{"arch": "dit", "cond_dim": 256, "cond_dropout": 0.2, "head_dim": 32, "patch_size": [4, 4], "layers": 14, "optimizer": "adamw", "eps": 1e-06, "max_steps": 17200, "final_lr_fraction": 0.1, "warmup_steps": 1720}
Rows from block 9 of a small class-conditioned image diffusion model, named by matrix and row number. Rows with one number belong to one neuron. Each number is 500 + 25 x the weight over its row's rms, rounded and kept within 0 to 999. All counts start at 0. Numbers have three digits each.
After each neuron's rows are labels from the 100 images, of 14976 (inputs lightly noised), where the neuron reaches its largest size: "strongest on" is what is common among them. Only what is clearly more common there than usual is listed. The data: telescope images of galaxies (Galaxy Zoo DECaLS).
# gate: MLP gate (model.blocks.9.mlp.gate.weight, 768x384), inputs 192-383
# fc1: MLP up (model.blocks.9.mlp.fc1.weight, 768x384), inputs 192-383
# fc2: MLP down (model.blocks.9.mlp.fc2.weight, 384x768, transposed), outputs 192-383

gate.569:493545504479482498493460498489492481462502510400449501518526540528476518505491522501465506473502501502537477483470456536462553492480495479538518500412507491480510534487463502479514554500515502496536499507490492474515508510512467519501523512498461526507490487466516538519470502509517507507503503520554492530473495525522489493502495480472507510538489528548511509501532514495481473504474520523474514498499509477495502455503494482501486520481500505510543490500512517519530503507509523491546540529464497486491504520513543475518496480505495502508493517498550545514478532514499467475
fc1.569:458534503456496456509474508497538468501476486421509526479519536474471498496460520524507514489483506531542504489534462545489499503470544450549512470496566511494508549558499538472500519487523450456508519517534490498478507484476472549492484508476471499505506508520535537503486503482508510471493466506504494498489499483485483492514458477469510487524453498443510467482529510548495502520499466520513479495503472521500532508462512524496487510449504485475485504522506487511505475500460523483471494490483497471514498512484523497494519506492505502528530525532587536482462504498518504460
fc2.569:525535552473526466513525516525503512502473499518534494481484459496510486531507503489470496532489502503470472494514516539525496530517510504500518495452527507515497429502508468520464508517507450483515483485502500479498530499491454503517474541543497495473491487445539517469494502500481528456497494483514481504500478511544492472536446532478498500492505508520490495506492494512496507462528518525486485501470512511503471474468481493516497517425515517515502485471501491496477523507518510514434473471539517516503514550596501486502491485505467451497473487432533528465505516492490518545
strongest on: bar: no

gate.761:507542532492502490515510532489531505505521515542523476532542475463483475483516499513501473521421509434486500547501434558531518512518477548509523484503473500514485464499511532523511486470483512492505526474509495498445467483533470489451535520444422525466475511501503476499498493476563483491505497471457527484530488493508533511492498531497496462477468537467490464516497503526490496483515486506512444508510503519468511525547518528524498511464494478554530552516515494505529487518453469531529468495509490520528489484480537503496473506469471512455473540482468486520529522506488488499
fc1.761:511526466502526493529527536485503539492488533533519475545528434545506508457478515514455477513489519496468478445515492477541470459498487498523532504492510500521510546490503472462512493452534466489513512514489480487469483477551539467466476514477523477499520496539501502449481491495520519477479508509469532489505484518489536490498500512484518465492463470507496494464509503518501479475484496493502465508540514520529503526518471492508503515510485525522531485517543461510503483509468469489480483575505556519522498541532519500489551529501504483496468583474539519509508483498466518546
fc2.761:494469491479457509494484480516476460469495538465495500504501464497526491524544478479502525509485498486510483503502507455488522467511509498528518508514493505482515499487487510481481516491515464496481495484532486534533492531489509483509540485485527599499485535469477534483502465480496544467483542514545488475522515486480491492537518523516479569487514457569534507506511509528517504487512488512481469523476466526506517487542510469518511467480479488517507474498504514552476489507497467465496544488463530504488465493530501465496474509492522524494478495536486482484485481531505503534
strongest on: edge-on disk: yes

gate.388:495474480514520514497531538477538507488505493485511506513512527497558531518516524486558502516486513499440478512499515471496512478480500477467510521467487505506428523498498520504511495510507491503493510498472480515527500519497478476464486467485527493475470440526544442499511523471477516524537498517486541507500548493528529508525493494524499518475502480458491516518504515494490458505512477498455513490494534517492502527541536541510525501471504506531507510502502480585471503531540499520532469456483516524514496498525505531493450473526455509470535512499467516519448480478523490498
fc1.388:462480540501463511525488512452524528518496465498522476520501444501535507519493533491473507479496487542455524546489531514458524529458483469489461490528501536485453493466521497532543531481519473491479518561489467474482539499504510489463494540515431484462561519498514483493542502485506486510510481530475490486498462471486489512519480512549513510458509507464508501507500519481511492478506500513531493487486545561459507531502523497505531553504499492447485504498514504485503521531499525510482479445490465497489509518460485534506534461515505477498531469488489531484510496504497504503
fc2.388:494533515494484533499492518472501496499468497399549513522489431523446481489538515536460490513529500487467501514494538536475531505514507495482493505454477537460507480498514495529508513477480522455488476517523504503485507537481497527515503525534544471520505525500451466500483507502474482513470458450494501510471502487498527531511496480483517496492476511507480492477475491501488524485487492554506512473501498516516492473494515496480469512503462520495508513501505514463486506516458540492506541540526490530499493537549485527493500490453500527520495509472465470501506526483511557499
strongest on: edge-on disk: yes

gate.100:468519533543504477525523494538494511475512488494501533522535484493481481527497498501521509481484505512447517502458484485533479509484514466508496475554487520490498486481521496516498495454477476497455457493494469497473490497534471493527488540523470523479503527505511482492466490496489545514484467480513475487517499479503498506434472514530491475533452511492482501477492489524525514482537518521524481514499460472464507497501481462503486475475491490515475461547505522489495523527527474506482453506461525503510465530502513530483553540523477502531487498548469531457492491497500530474
fc1.100:535484510530519506538508491492548526480522489487533501499495501498499506530487493503485481509484476508500500474521502539500517474465500462483499459515528497489504534538460511526493453512496484465472473503505546523452503479515504484524480479554483530523477451527504491482519485498516529543489522539552494488506496457522512476514483477524478459539469502432482505491488517515480510469500545525479530485509529517485482543518542483530504513446541451493485508518502480523497484470538525480478442542479516512499496515465496475501547523471478534513477510460524463517490529462468567534
fc2.100:481487504501486520513497474478458486488496526503506458519479521481492530474440502470508484539493474481476522460495495527466482463523473510531551497456516476525500479472495480520468479495502457491464543485480501531496525504494478500523518509496530504494487519467492527523512503489485464453481511537493489524511512488507509491512458508506460537521507486487503451481532495498458480469480499498550478508511541497520537512534486477529500535474461479434511512484513464478512499480525529525506510568498508489527469413534510487487581500474495532521471500526482523501542488463502508542
strongest on: roundness: cigar-shaped; edge-on disk: yes

gate.430:482540489527501526502513514522530464508524464519560488472500498491505540489509549490542478490503510461440495448460474492474507490469510467504486514517500510489487514528517502501483486505499526508479513518534483541505451486506488464518505528535493527485490524496457476493488535504492567480449439507494509530479535509510489552506530515522503523443481569506485472504504489471505493464491500508495520528492528514500496493500523512444520527546492505478526538506541466503511457468487540506496467487467496515488540487511506499533438497486502471468464528460519508511538497486511532530
fc1.430:508538545503493481521438513535486494515520475431431474478484497499498519486483494519526539482463502540484475458510526541440499464467511532499511485505458502517508514509472567504546518498479512513490510511495460468493488504488482511488473516538503474477456500517548491523484502501501535476479469477495516506504481515521498509502467517480514503533507517545508513527483502509488487545458540474518475479501529510522498494526521500501496489473492517479478496463486476527499488548495519509482489514537501505477494515512528490481499518505518486504534468474518538536483508501550459514
fc2.430:473485486481487467540480488510496485491512486536511497479509509499535560497466565508472477471521520500527475496520461515495480487467466521516483503555460537515529540500525517500439479466489525531499469484536465494488504511489506521514502475468525455468498533481512513513493504510485511547530472458489499467503504498507530518475503535445530519512472486464475462482483490509511520517534554536497510473510499467450502467500478483465486501442538524453457504522518473482477542474453476458488510468496529536532495474541498522525579530472501536477474528526489531487534532492497478480
strongest on: edge-on disk: yes; roundness: cigar-shaped

gate.521:523467553509477483488515522469502475485505510506501484469460510448566540499490464523498494529501537482480499526510438517501514530510519462493492497463494533525474483472501518512508497516525491468484516445483491495481524494446494537452498521569490474474468522519488481512520478539501531541454443529509500475482429497516472476468489555478522493452485482526527529516507532482539531481505473522498514535507512475446531472481530486494490548528514495490511453490562496513517572499535532507486456448447510513477473498480487491485482529508496528502497454502457527488521514497506473501
fc1.521:487473510497516530554492560491532507501533492497533471505479491520514503460494504456500529510465499498475524493486459525474512484531494503479430511449477484514465517509543492515478482483541453496480510533502464519490507494500498516475493548513486487497493483538511540524485498462519530553477466511484500521515463506514500486518485482485511537477492495458480532534525535468492514497500495497471495479507511507533505525503493512503464558465502513489566426476521506532509475476494498505514486541498501479490482528525522486473500506546495507513502496498478526473543469515512510494
fc2.521:486504528513493541437496569515500483469503503530526507523517479471524490458510487522494495479537480464528512477491433525502489468514492513470501529492517496507485504501511494448464476501504502465473504509509476501525488455503486511492500480511483525523488520507480490498478500492508502523454477530519509468519473499507516461485549473494501528502513496452502463504496481546509472493485447511485486521521526511500514537467450499532465485554552535478554498524521506516520509441479524497534523468506524530489490490495488579466493446476479536494533510499472490508516514507511456508
strongest on: shape: featured or disk; edge-on disk: no; spiral arms: yes

gate.426:497520525487488523505552479558507506510543475502485521479487497514488542518506499504508488523474524480489489478503491479497481497497453514531496470511512495514506504509523573494533471519573460487507505527470473539516501526512505514451504543516509494484531532508537480506520505511498546471488502516520472489501451505541476488518524468471513521472530498530509496499506532494511512473488526528521472481574485557509501508482518493508495499519489491541495488444499519531515445486510521499466506487563548507495483529481455524507503482485491511526532485512444486470546476520506534483
fc1.426:472516484467517524490521482525488477477507479482485506503521507467466513517474486486512548478510423489438569491557482520515501502539502486534478517481520474514536517517526509492515471528492490487494505515457534502526492562493486509503501480502514492492501491485498489500462515503476427491533507549512544513515505482457506516473498520454504519478485538493536527511504519522515486501481478482532512466498510512575473465525502511465503472443502517511498473532482472467510481527510434496516483505554516452489481510439509477455500523502478483484484500462516505519496483514517501487
fc2.426:485465516478512492486534518488503483506471506522512508507487469596503508483479491536502502528505491496467464488506508509478484499486465490501534502496502449487515515527465501530536511501532479484570496476496507503502507471510494518511516504513492474520475496547509499513520506489517531542542500530468509462484470446512497475506517515536507463513517491560507501494494506451483514475496460507480494547479518486495529531536541515487481528465515478475483484527485508461466524474507477507543483509495504511471531507542518527538490507509483482528534487504552481494455520511512496511
strongest on: edge-on disk: yes

gate.550:524514500473486514544511494530474468473485471504525523489504470487492498488449522479444522508515477493483502489515495517503532499488489521499497526513504504492491496500527482497456527496515510479530507470470493462503514504503492519497525495524493497520517511442512480465506491508503505452483511513492528519511465522506500515479494496470571495520530494449512487521517478501498561499475497501461507512485485483500498459494502482512521506479467454529474516509513550539518508502503506487528487495465473483566546503449418503494503496500516503530510480487489476450496496539528474459
fc1.550:492485491498521505501472545512511491479506506519518498510495528508532476484536470477558483503472462534520517507500475479555482502504520485492491489505481505478513508487528543510458488487468528523501484513499500517465467505511496476502469522499519481545468516522438484527556542540523509554513515541538500518555498496529506519531479521567454515521537503463505493498487477490529455493526523461511510507499494530515539541487538532493482512465496528516458510503529457509493447491494528515503503464497503472467493500495524480478488496515480485484494476443493507479515493446492507501
fc2.550:493519486513512479481526528505520510512513537502445525501535545454515510525452526494462565518507520466492471504503478509530519477499505506522487517394492501530505505524534490483512534478495517500495512484488511495468517497524469498565506502537475552504512478484512526500482482513512554463503491527451514488529508509522496481471520502512464479514472518475503525491472497502516478455515489482486541488466483492490495492529505492486500501455497485521495500491513479477476477530515464527499488516494515491507511492436495501467504525473497483494515505527531543486488452537454511498
strongest on: roundness: cigar-shaped

gate.16:457505492497501445506459479522505482500457478476503512520482470505503549500525472507517486534510520494489536496476501506473505461507497504517462466479500509502503497482530507501537478488495509467465506474515503467520540525480545476446481493573475452472499503525495505498493515500487505529493460526460500493508567534500498489426483498560564477426518501497493503483486511540482494469459492538496500480496493533484524510535466499475461526509483514500487505487473522497499462533478524520503436457482514501492514443493509465513521506530528541492538506451550492464510519505508471466
fc1.16:517506453460498460481494542495492500479512495458481481497522427521535522482487485483511477510491543516487520509488494488496553475507554497511484518487506503505452500490512544472522509518491473469447514483517455519503503483510497514462494499522475486479488486532479510541502526491531502503514491533457528514499507524486507506486493479549541549498474451486552500500490509508491520505523465532477553510485577553459505502476456502487503521490532466498478525494508496515528501482511527502497477471474490525483529504534496517487496485528447527503517500436530517502511500470479492528
fc2.16:499541457493471512495513492491464502447486462482483510525483481445502506509500487487505511483510496487537488512517523455502540499503493491500502482462479487481530489473502517514466543510463491480508551489487500535500541466517500502438471476482525496478494493528501461500463489469458573501481499500516459488493493532532510499457482501572495540474495498496503513503504504554473530498521496532524514503484587509492493509497501476477506477492522493511482515497498518475501521507480508491496548508469487501479536570565507483525478512536467496475485507475486501495508500531515502495
strongest on: roundness: cigar-shaped; edge-on disk: yes

gate.223:484498527504460489516522496508526490516515503515555471560514502497497484444532490493499490519539494473515531505457514494534479469516495469517490508500510524465529485511517535501530438495457481531506501456528463484484511487472527526465493548491538502484509485519505519485485466459502474502506527498506461471495518506520470510420493510485531476502566495459499522502473512459496464549502490484493540517511458500508502529519493487501457509462513529486469509465573499460538495483480502537452481503497491495505458533531494463450489529516551503523514499495486481485494500499482491497
fc1.223:545501496472480494518523488560534504510483491524496507481442520487540525501543491525515486473471518487486470508502468506492549515485497485484483519450513470535509547499508486524455451528482502471468540473495459500507478515516537524520503545505517535495432495477512528484509512524478483579514502484497531501508486514500472513431470514468504476529495481457518484504528495464504517552519492518566467521447493478469477507547478541474497512504519479430526495500533486466520506509550521473532486501496498542498496493514514449466447542500484497561515506514532505484492518502485496555
fc2.223:450530470505490511497467490479507511487505461492539468472498514516506496461463495465500521520441487478481497499522529552486516494500471542493498489520519485516506473513545500506519453488522507515506492458493504530515473473503489503559474481530483526499483507539523489509537528565493478511452485536499533505457496445493532499520477519521487484546502530485505478445495485533513517506489507500476517512506480520494518495477471503472453527547478527475490486477563468521489544517491522507479478530534469525485487512529572521443539510461511516558531465486525482470553519507495496535
strongest on: shape: featured or disk; edge-on disk: no; spiral arms: yes

gate.565:467457478524495527468427503488481454491537551446487497508521475497520496490535480544494487479497467500514506503485483457533521520474470464501454520442478474501442512484486477514538500500477514473491494541521458544498458490524499488511493492504503432524497499521485456474491449511525478567486491514464505515483514493536502525503488497566545487493473517518502519507495497508522516466515496493513497484479537513511531472484557501479508500516464520467498501517516510492475519441539502494509509446488526515522506451429492509495498540488477484494538502477469519498514485472505508506
fc1.565:530488483503471511507516532445516475523485515495522473498492526495509530499528508463513499484529502472521525492530486494503469492497446504444561487468509529522487515509494467490509502493515512502513517470454537474488448472479516518488503497488513519507481487530467464529489539468525467546546528523472489514518507505491507501491512493552492466459479527520543547515491486490499442504476563504490487530505543512524483508579514474508530504491482531479515514495473493489505487516455529490485492469470566528523444474482509480538543479487472483494521508495472487552499490487488503514
fc2.565:509459516531518481497480513505494473477512528527534487520472453540487498481539509474476451514523504548547500525472528485495513501492490508504492525549505498502529525496493496486498516502486490509498522508519501480485511480513505518506526534520518418490489467518473479499498538540467469512562472495544470508514515552491490472520489504490548469504509467546532481487477484502508510513528503522505518466491478501510495482464470507519508484460480462494484488482468494481491506509545520471494499520498479521499478576539491520507518494525481489498507500437509479528490541476466465504
strongest on: roundness: cigar-shaped

gate.602:532493510555487522507497499474483487506492537462533481481483480505488467517521502513528470491503496532448515521504550500496518528497463504531492455541477513507471501472524514486484557482453494488462510502517527515467521506460489515517502517514489494522495464454512464524526491518511470485502517497474456498505485481473473503506468503443523490561491467509500485469460502508489493501478463476508526497484534501440471485531503519524485467498482500504490486503468476495501569503487575504497462521502497525534459529509490522497486501442485505464527529554482494528494562472522477479
fc1.602:488525515486478483491522508510512467487534515526442493540511482513457550536484490480518489523475497517461478430548528459500509464524513477530512507503521500483481501532499464469495503480493549529511500497465514473502484530534509524490487511490483538494514469458473508496416504475492487505497517481585472513504492521545486496497520503481505484472494480515493497499545565488487483491482533494532472498549534515522463523473477473473527475560506497504515506495485494510498513470519542481477483572468487508478536484497494483508495512469505507485493530527516507513517493522492495473
fc2.602:483529527471510484522499494512509517474517493517555479507501494448495523482517478490487477457499491503492493504509495497533510505493543476486507544520489508486499479509524474491483491520497502489475475470448478485507432490552508506497512483505500538489525467555512504479504496515511542497500474546537461484494500503491502495449470498488471505491491498531480510534512509486533518518504467502495512503512478490357490528494515503512466491488518511501506489561483518530509572514529538509515533512507472482498497461476499495482519496495522525502448494459467528511457450507469428479
strongest on: roundness: cigar-shaped

gate.453:522469520480493468532460483514492511474484480419466517491509535466552508509498523504524480503493485529502508479479493517497500488463517512442522481462490474492503499492494502514505514491530501542476514485505484461528512499484480475489478568537523443510504520518519499478481523547517511484461490501491499488481498480519512576533520513501523504471492523513490516506503462530519512481484516502522505497485511488488499524509482496513509543447450463505490534502492489563512500486482496535554506499493472494516518514506526532454488512534531486500477467522524514457478508490574473449
fc1.453:511506508489504471515473511511495482485497447489496499503510567499523478476534484469512439490494502531495523499500464522480473510488512522491528487485494471462492520526501516529498519488502507563508510465501493514516500499509489483494486564571546480541482517464513492481447497505490536493484514483513508457468517467535532524504535532515500480512486520492475540491489496534513486522461507500509503529451475498479527506517488480522495523514468460497466510512473495466501529477489499513508553490523477478513511467489488533485523523522507486495504491534476508454509488477531485451
fc2.453:533566442498516504496522512477489496515547472436462517521511486456463536485477510526510469500496497544496449505496450460486489480484481402491506540484488493442493503524533523500457522495506515530470517495472526507491536499475520515466542443486534497495470486491499491494482474490507532523493496498483506521467508538515517509468500502502514460508507472478490505482528536505488528571500485537500497506523461476458532490508472476515514486479416470506479529491494509513498538496484524501481539470502525516499496550484520494504494489452464490496473520493535507492508511518514487475
strongest on: edge-on disk: no; bulge size: small

gate.254:504538505503520475501510491492516511478478509495479471558540553516545533485514469469519457508494517511464541535492496449518503496502514486487491554501497484505483512508514488454518480476492468476476497476517510496491475468531542492526538511502543510482478426528499504500440533533521555463489499497493498494457514507527562524528499482537476517509470547507487496465473522446541491513502459517503513534538568495493524460528525547488468515513471487495469538509490477469497503472539497500471529513505528548478467485541521475516516513550521493507497522567483505511510567506491519506
fc1.254:524477527475505530506520532508524558533477458460499462502534484515479534534469510468512512506497522474522505514480483497523502486531483476594540511515518513511514464514467521428482499481493507498496471453527505498490443469480492502528507520517477531511479427479479473513478552514488563498503511480488468529511509507500545505535536495481472492525502518543487530455511498474524497519514503489506491542494548513529546487511510526504509517502519487497517491470444483517487516464526498514492520495501492468516486476446557511477520542484507491485523505539466490508491497466524550493
fc2.254:491456497510547496504521487521489476503485497514514506515511504481430465541487480469481511520511465476479506489517474530477484493507489507520508480522525492551410518511482495489537504485517532504495549550528533484497459519535491491476561515497452518510479531493518471523540498533512456456503494504506494463523513552474510477490481531464518441506537511496505522520531492441471479499519492486485487549517465517511450536502489529500472516498514533561519528530497535517489503469504526487486480494516504460498553523460509465516550495514512494512512483476505508527518487496502503512
strongest on: bar: no

gate.531:481550562482488505476471514480529507535486516530517473520516421495466468453516540486518498535485503439527521482518507528488467470486464557517530479472498494517551478447501547513541523485477496470548504473531516532473497521510445547515466481487506507472477498555481488499523501499478485456512476450484524483463503495488474490489495490536466519496473513485483509458495519534540485503520493503494493510469471561510490495531498483471521520486492487490462503489494484493517463520492458514503491517512488518481496526531489497500478480520512511504485506507528484486493510551522514514
fc1.531:540514445506540480494510511477467523435504491468517500483477500511512515480492504513513497503470475490489522475485493490501513506501564494523518516504490459510500507515494523474499499503508498523490504475460470457499506520500500490464522499515494521512555486453478517491490495512497462446451483520505508494525541490474466495505514516513509506518540510456489491461515509520502508491491481490492513484532515486518561481523508493479460465455506462529506474477474493535508545506545544495511533542471505495483507518457506471512542542479468545476525512507564485460514535514510477501
fc2.531:512511541514501458491552468495512450489534494469494504480475527525535472528559492507493523516470491481489566552473503499499495505485508548515502472489521522506484515472488489507469504525490490516528482536517521454477512502444502496494464524484534543489482521471497463475512502484537479465464477517519477483495494493520496495489498455465547486536509507478486511472507512522537531513545475521505478496487449491455497467511517497507504477418534502519509487409512559455524513521547508526510490506519522474498497503496546533503533499498496507496480516506545497504532479517474545496
strongest on: edge-on disk: yes

gate.539:499494472525471464512500473476480533486523447464450494493485438464505507498516528527515478508487512495469500511489525475440584517494524471478487499482455459527478496492504500479520485539546469483465487516500486539482535471493527484485474488491493511471508480504507524491465483501504543473465434494502534542502480513523509501566509500444526532482532517488476478527484501523488518482506500526506509500530503499465509475505512517470511519432514500440479540476516498529513502497529507519521551517487495512484508527479507484455517517495532479520508508510580502496502515498489489508
fc1.539:533461549512462485492484506497510506462503426552524530449488470515486531499510506492518520508476530502490522518533514457501543509504478523488506486525520472514533459512501504485457495534523510496540495504518462482492533517482472496503485512544523511497472504477491501491548454478525524518495460528529531504528485535506513484573510482397482484530544518512494480507491469514516539525491477490492508528457489507473502482540526526478534518501506499447440524472502497530475500497532518502488529496474500484489504494482511465503542523489533488510492533499504511493505476519479454492
fc2.539:514538514474476483480463476497489498469493480514488509494498491481473488496533569506505515517500503478543478519495432524472501504522560512514501497487414521492526504501529467495566516511417483563476545510503477523475463472477469512469509473462493516513504498487517520498485525495504599508447489465512508491529470483492462495496511498496539515490521471497505491481481488505477476490536516461483527521495496475496473506500509525498505496513498490493464526537514466493470463494510485490503473514511506531485476559535498515501505485496503558478504536496528480523490484495501546462
strongest on: bar: no

gate.224:491509443507498520494537505475518476531505490589536492490474487502529480493514507492522484539518529440476526521511472495517497496507475478535513508519509495497513494525501491496504525520557517491460490543513535483468490444519483464518489504476499502522529481497483513525497524503508576487536499479471499512512503508521520457491523505447487490473468497469500500485508509494514482487510480492469487531480507509488499510523501510436539512564560540493571489485508495510495476462504513479427486463465532471468513499517470522496499474471479464470529501474468510502515485518467545558
fc1.224:480525509490479487498452499521528487444501484464509481487496497502499510502505536492504494461525498499521525509471497482521535527516472502462493468469528472494488463508512462468476462514503492493507500487482529485505518458503519502525476503501500505510491494535528473504534488467489537545493530482530538502511518522484487532466490495577489490482512517528453508500501512477526504470483506453519520466464462495534530493506511528488490491540471538485493483494541470488507537541495513516458466502522489510512538490503496470524522521492515468495474511531465482513520528504473508520
fc2.224:532448510536514524519538492466466474542515472507504465515476513521526501519515465522513515530522503503519513474515529527521501507518556455505493493561494491485518509482525506512513535510488495549475474494477504481512483496495493503477530501470475507538462509465500483522546464482507480510497486460504501535507488525465488503543464468485541460431512516461508539492528510491469477519484486460514463524509498474476510465481480519466485494511447476480488470455468525513518537508479518493542502474514505522536484515532549470472525473506527489506525496523511490491510455522527506499
strongest on: shape: featured or disk; edge-on disk: no; spiral arms: yes

gate.510:496510468446509516480486493545490473502480483494494478488513470495479517494485439490483470475489526510495509496473521498512492492484499526497505467499499534467545445513546477532460503457475514498520502496471524491502499489506511516488489474515522487535499500505491518489525434479540478454507483477491492508517482509487510519521525486561419517483484458488491437518488475494517520507515525514474472509469527526489499525486470521479520482533507504478472525516509539464523457516548446507512511455487482506498511506504507475517516480504502501562514486413578468461503453471524482470
fc1.510:471506501455496519466499452501505509529513520502525545506495518518500463521484486495508499477511508479551519509492494478533504461545548504461531483492472475479488509513508513488488477473491535549490494543513513518529484457496481506522466493484516507488517525524585524517503475513501460498514521435530538525496508517477522465492496455520489491500515483518517479538535524500497471532471526508523491492488488480507526491499495489483537509449519472489498489496502531495507456502522527506514540466457492504534509519508501450506544484499519489521508495571484500503493506509482477508
fc2.510:499490507460525474492479495493478525478460517504570479487539533524528523504543535527505478506528528503503502514489479514529508525497458498497479521465508511513479491542496467517492514481556481483494492485482484531523501513482514483549535505496471480511550487528529505490445503525539491541486496461502523488487481453491494503540484480570436473507457567497473525505451495495531460467519505469501461500475441499537487574512485504481523449539489503518527534486502546484511503508526472487516433492481504475510507467528479482495514495512510445486550482469521470496457521509477476495
strongest on: roundness: cigar-shaped

gate.364:489480538491489530542491521517483487510499523519527510478470526454491531458539491482477492476470498497477492484488462506506560529498515469492487500463496499504484486490507503535468521526544493486492505484498467520532436505428469515451497541533477485447461494509543468531505507496499481499444418527525527525476492463499473490523469565487505517467481528458495515551509515445491486518512500498515508477485505530511545489524527486463483525483498522506510516501515494494502468517538510489494469494500512500508488450498468494459480503513503460482497484528490523469519490513550472499
fc1.364:472501510465483516517469523465524519539489503534530523508497504494499475450491512482506484502484518484489495500556472514553517512494508481501497463485544485514517509544555463546518486529500514538512478486496488468503550489449493543510482507533474478491491467520502504498491449482476520558509490543509536498459442504490503454509499500505514457529446456497525558530506530449476519563493505505464496514458505456517533521530519482498466497454542521500496482529514550462486568519505509494453471498501504495519500532519498493465480490540511488552488507524524495479501461549504473500
fc2.364:462549516500463511470504502467524502523530513472521533485520497464472488471524468473481499502530492508498493489470469513488526486491448508496514502502503501523466521494511489503478511494504479534454481490492450471534495473484506484512491470507473544567456530524497493485485500500485508497429506490519538433490451493507464463524484463497503467492539556487501458463531508566499480501507516522495493506502516519527538523476440502518485503545476521480503483499537504515498475525498514502476520489523472476469494542517519523445527488483495508477478506549481497465545497471508520512
strongest on: edge-on disk: no; spiral arms: yes

gate.442:473538495477489479499537551506462522527473506486474509512458490491502493461481534476523488486514510516538509469506469507479558483525523505506502512533500469540511490527487528462522487496469494463503506459501522472480528504457497492542490515497519492513467487536483543499491509490499542478503504462496536512499497457475487482518471544491469549490560482522538479533506485489489500547511513525519523504511563495506511520441487482500491523497528498469517536452465502516517474489497495485492508509499514554531486523541507494486492497507545488543481466515542493519517506535513473510
fc1.442:477490526517503469515459454485504506494488502518443542494533493508534491543495498554458520514496498487492485508500504437526510529506502487528521498490488499486520515547520493576473486474502509503526520522509463473516467483512500534496517480525483481508526514516497519462537530503462464496522491522546468491518509514492499472536511478484515477519469456545464494476543477479529528493484503487490460551473489490472513500566496505508453485530506510546519461534535494437493474508516519497518520476514455443502493481478498508510470549460498521518451504497473529469452478530454489471
fc2.442:495493514503495502497492538496483495508508500452555518519495503507521518478507521515509501480501526540494509517483502543453521472492491492467485500531451532514517529524504506511522501512503498496482513500485536497513435492473506499487530516513501483514477521490502524516516512533517523538535511493481518500501477517474424505540481472491498531514496525492539507483494489509538503524465508536499526520483542504527528555547525494478498517548495510474484510515488482513504549487509542522486508430503487549483444539545483538467509517507456501505449526537490501508487511492484521458
strongest on: bar: no

gate.250:480522485493492498491501487530459519525494522495495505517501479477526473490523518484510527529475530491459520526494502580513498543493480519501512511455470512505497483526489468495485486475495513508515543478504474492512540484466484517500486518532522465505474488518477489506473558482497503472515517494434503511506476529525463518496506477459486540498527469532523527498486477511515536491526493523500501482482494530497481488526480474533518525477463485480528546484507522551514488566481517475490511472507553495502494491558518508524477465521519463477528466454444512516470488527560471515
fc1.250:482507503513468494473525511531493496558489503488504526526493558506496436525531501489477500526480472488498498544515479539512502520503510519491512450497471518526522506508484508488476469500447481475503495465495519510494479492488481483513514445520525510508425491567495512504514511508497494508527560455521497539513463534522503487547500504472430500464514437488525523493505481479517473524533495492543516505488531511490483488500504472487537529525531480508523491470494516524486512519471538458567527507506480486530478470554510475519500458477521477476487505458483494520508516525536475506
fc2.250:499459473499532478507507487509472505515450520502465477506477474524508509481484515489489482499497526490508483468525472451514501470480480496503488478550481470471464520517464473498467502495502491469446508502494503492505587486461490512504499509503507473501485542498551495522520494516505499511507523496506481494506476437530482464496480530508462501481483479459540502521513514516483522511488497457519488487527482535529517518471501512492491500467484471494496516498500467525547467504520539532462563469470453499500505458531527488512499525504514491488493512459476495508471542546513497464
strongest on: shape: featured or disk; edge-on disk: no; spiral arms: yes

gate.712:494489521495516489515480441522524480477513495504504508495552486514539509528524458505501531509506500487504523491550538440518457503430520485527469502465525492450548492547500481573473498509500509486472495510528482499517468498512497486515517509491461510496522510502512510511553505537505522481499495498520502474498471470531518499473497445490540471495430509506495514532515463504520489478534479487511478538456454482491472511538525512490523489498503456510525478600531511478499485486520480502559460500527486455487513534489506489532516512462477497468476503520511511490471468513522506495
fc1.712:499505505497502501494558533504478538466454477505571474517522467515511474492502482482478484495512486545487528504485519510509501510474485510506491528500507480520498478472477468470511517488461510514508511500527533481479569521531546459506480499507533543503447520453472501493486507502511491501471531534513484525529515501470496513522504506526473500545519488491516488511456517481516451511503506498517470461478471478500520540491511511530543505444502500500501486498499485503497511488496509522505507520494500501484524472488532459502564510503490507528544473527492529513563521465493500546
fc2.712:479496471510508484510479505489498461504521507485491472525469478506500476459487516528539478484483460521487502510493445519482516484525465501493502486488478541465483510564485493549533516504511510535465495506494533514517507508459509492505568507479522505475495511503510523536474504552515485517519493492482523486473499458529447536485498497512486552497489528508541535462503505477470484508455481490464489531472514526507524509548501511467521491506500494450498536510469515501501503500511486532485529498478489555502485493475491515480512502464491561452518544504530502540527503460492477492
strongest on: shape: featured or disk; edge-on disk: no; bar: no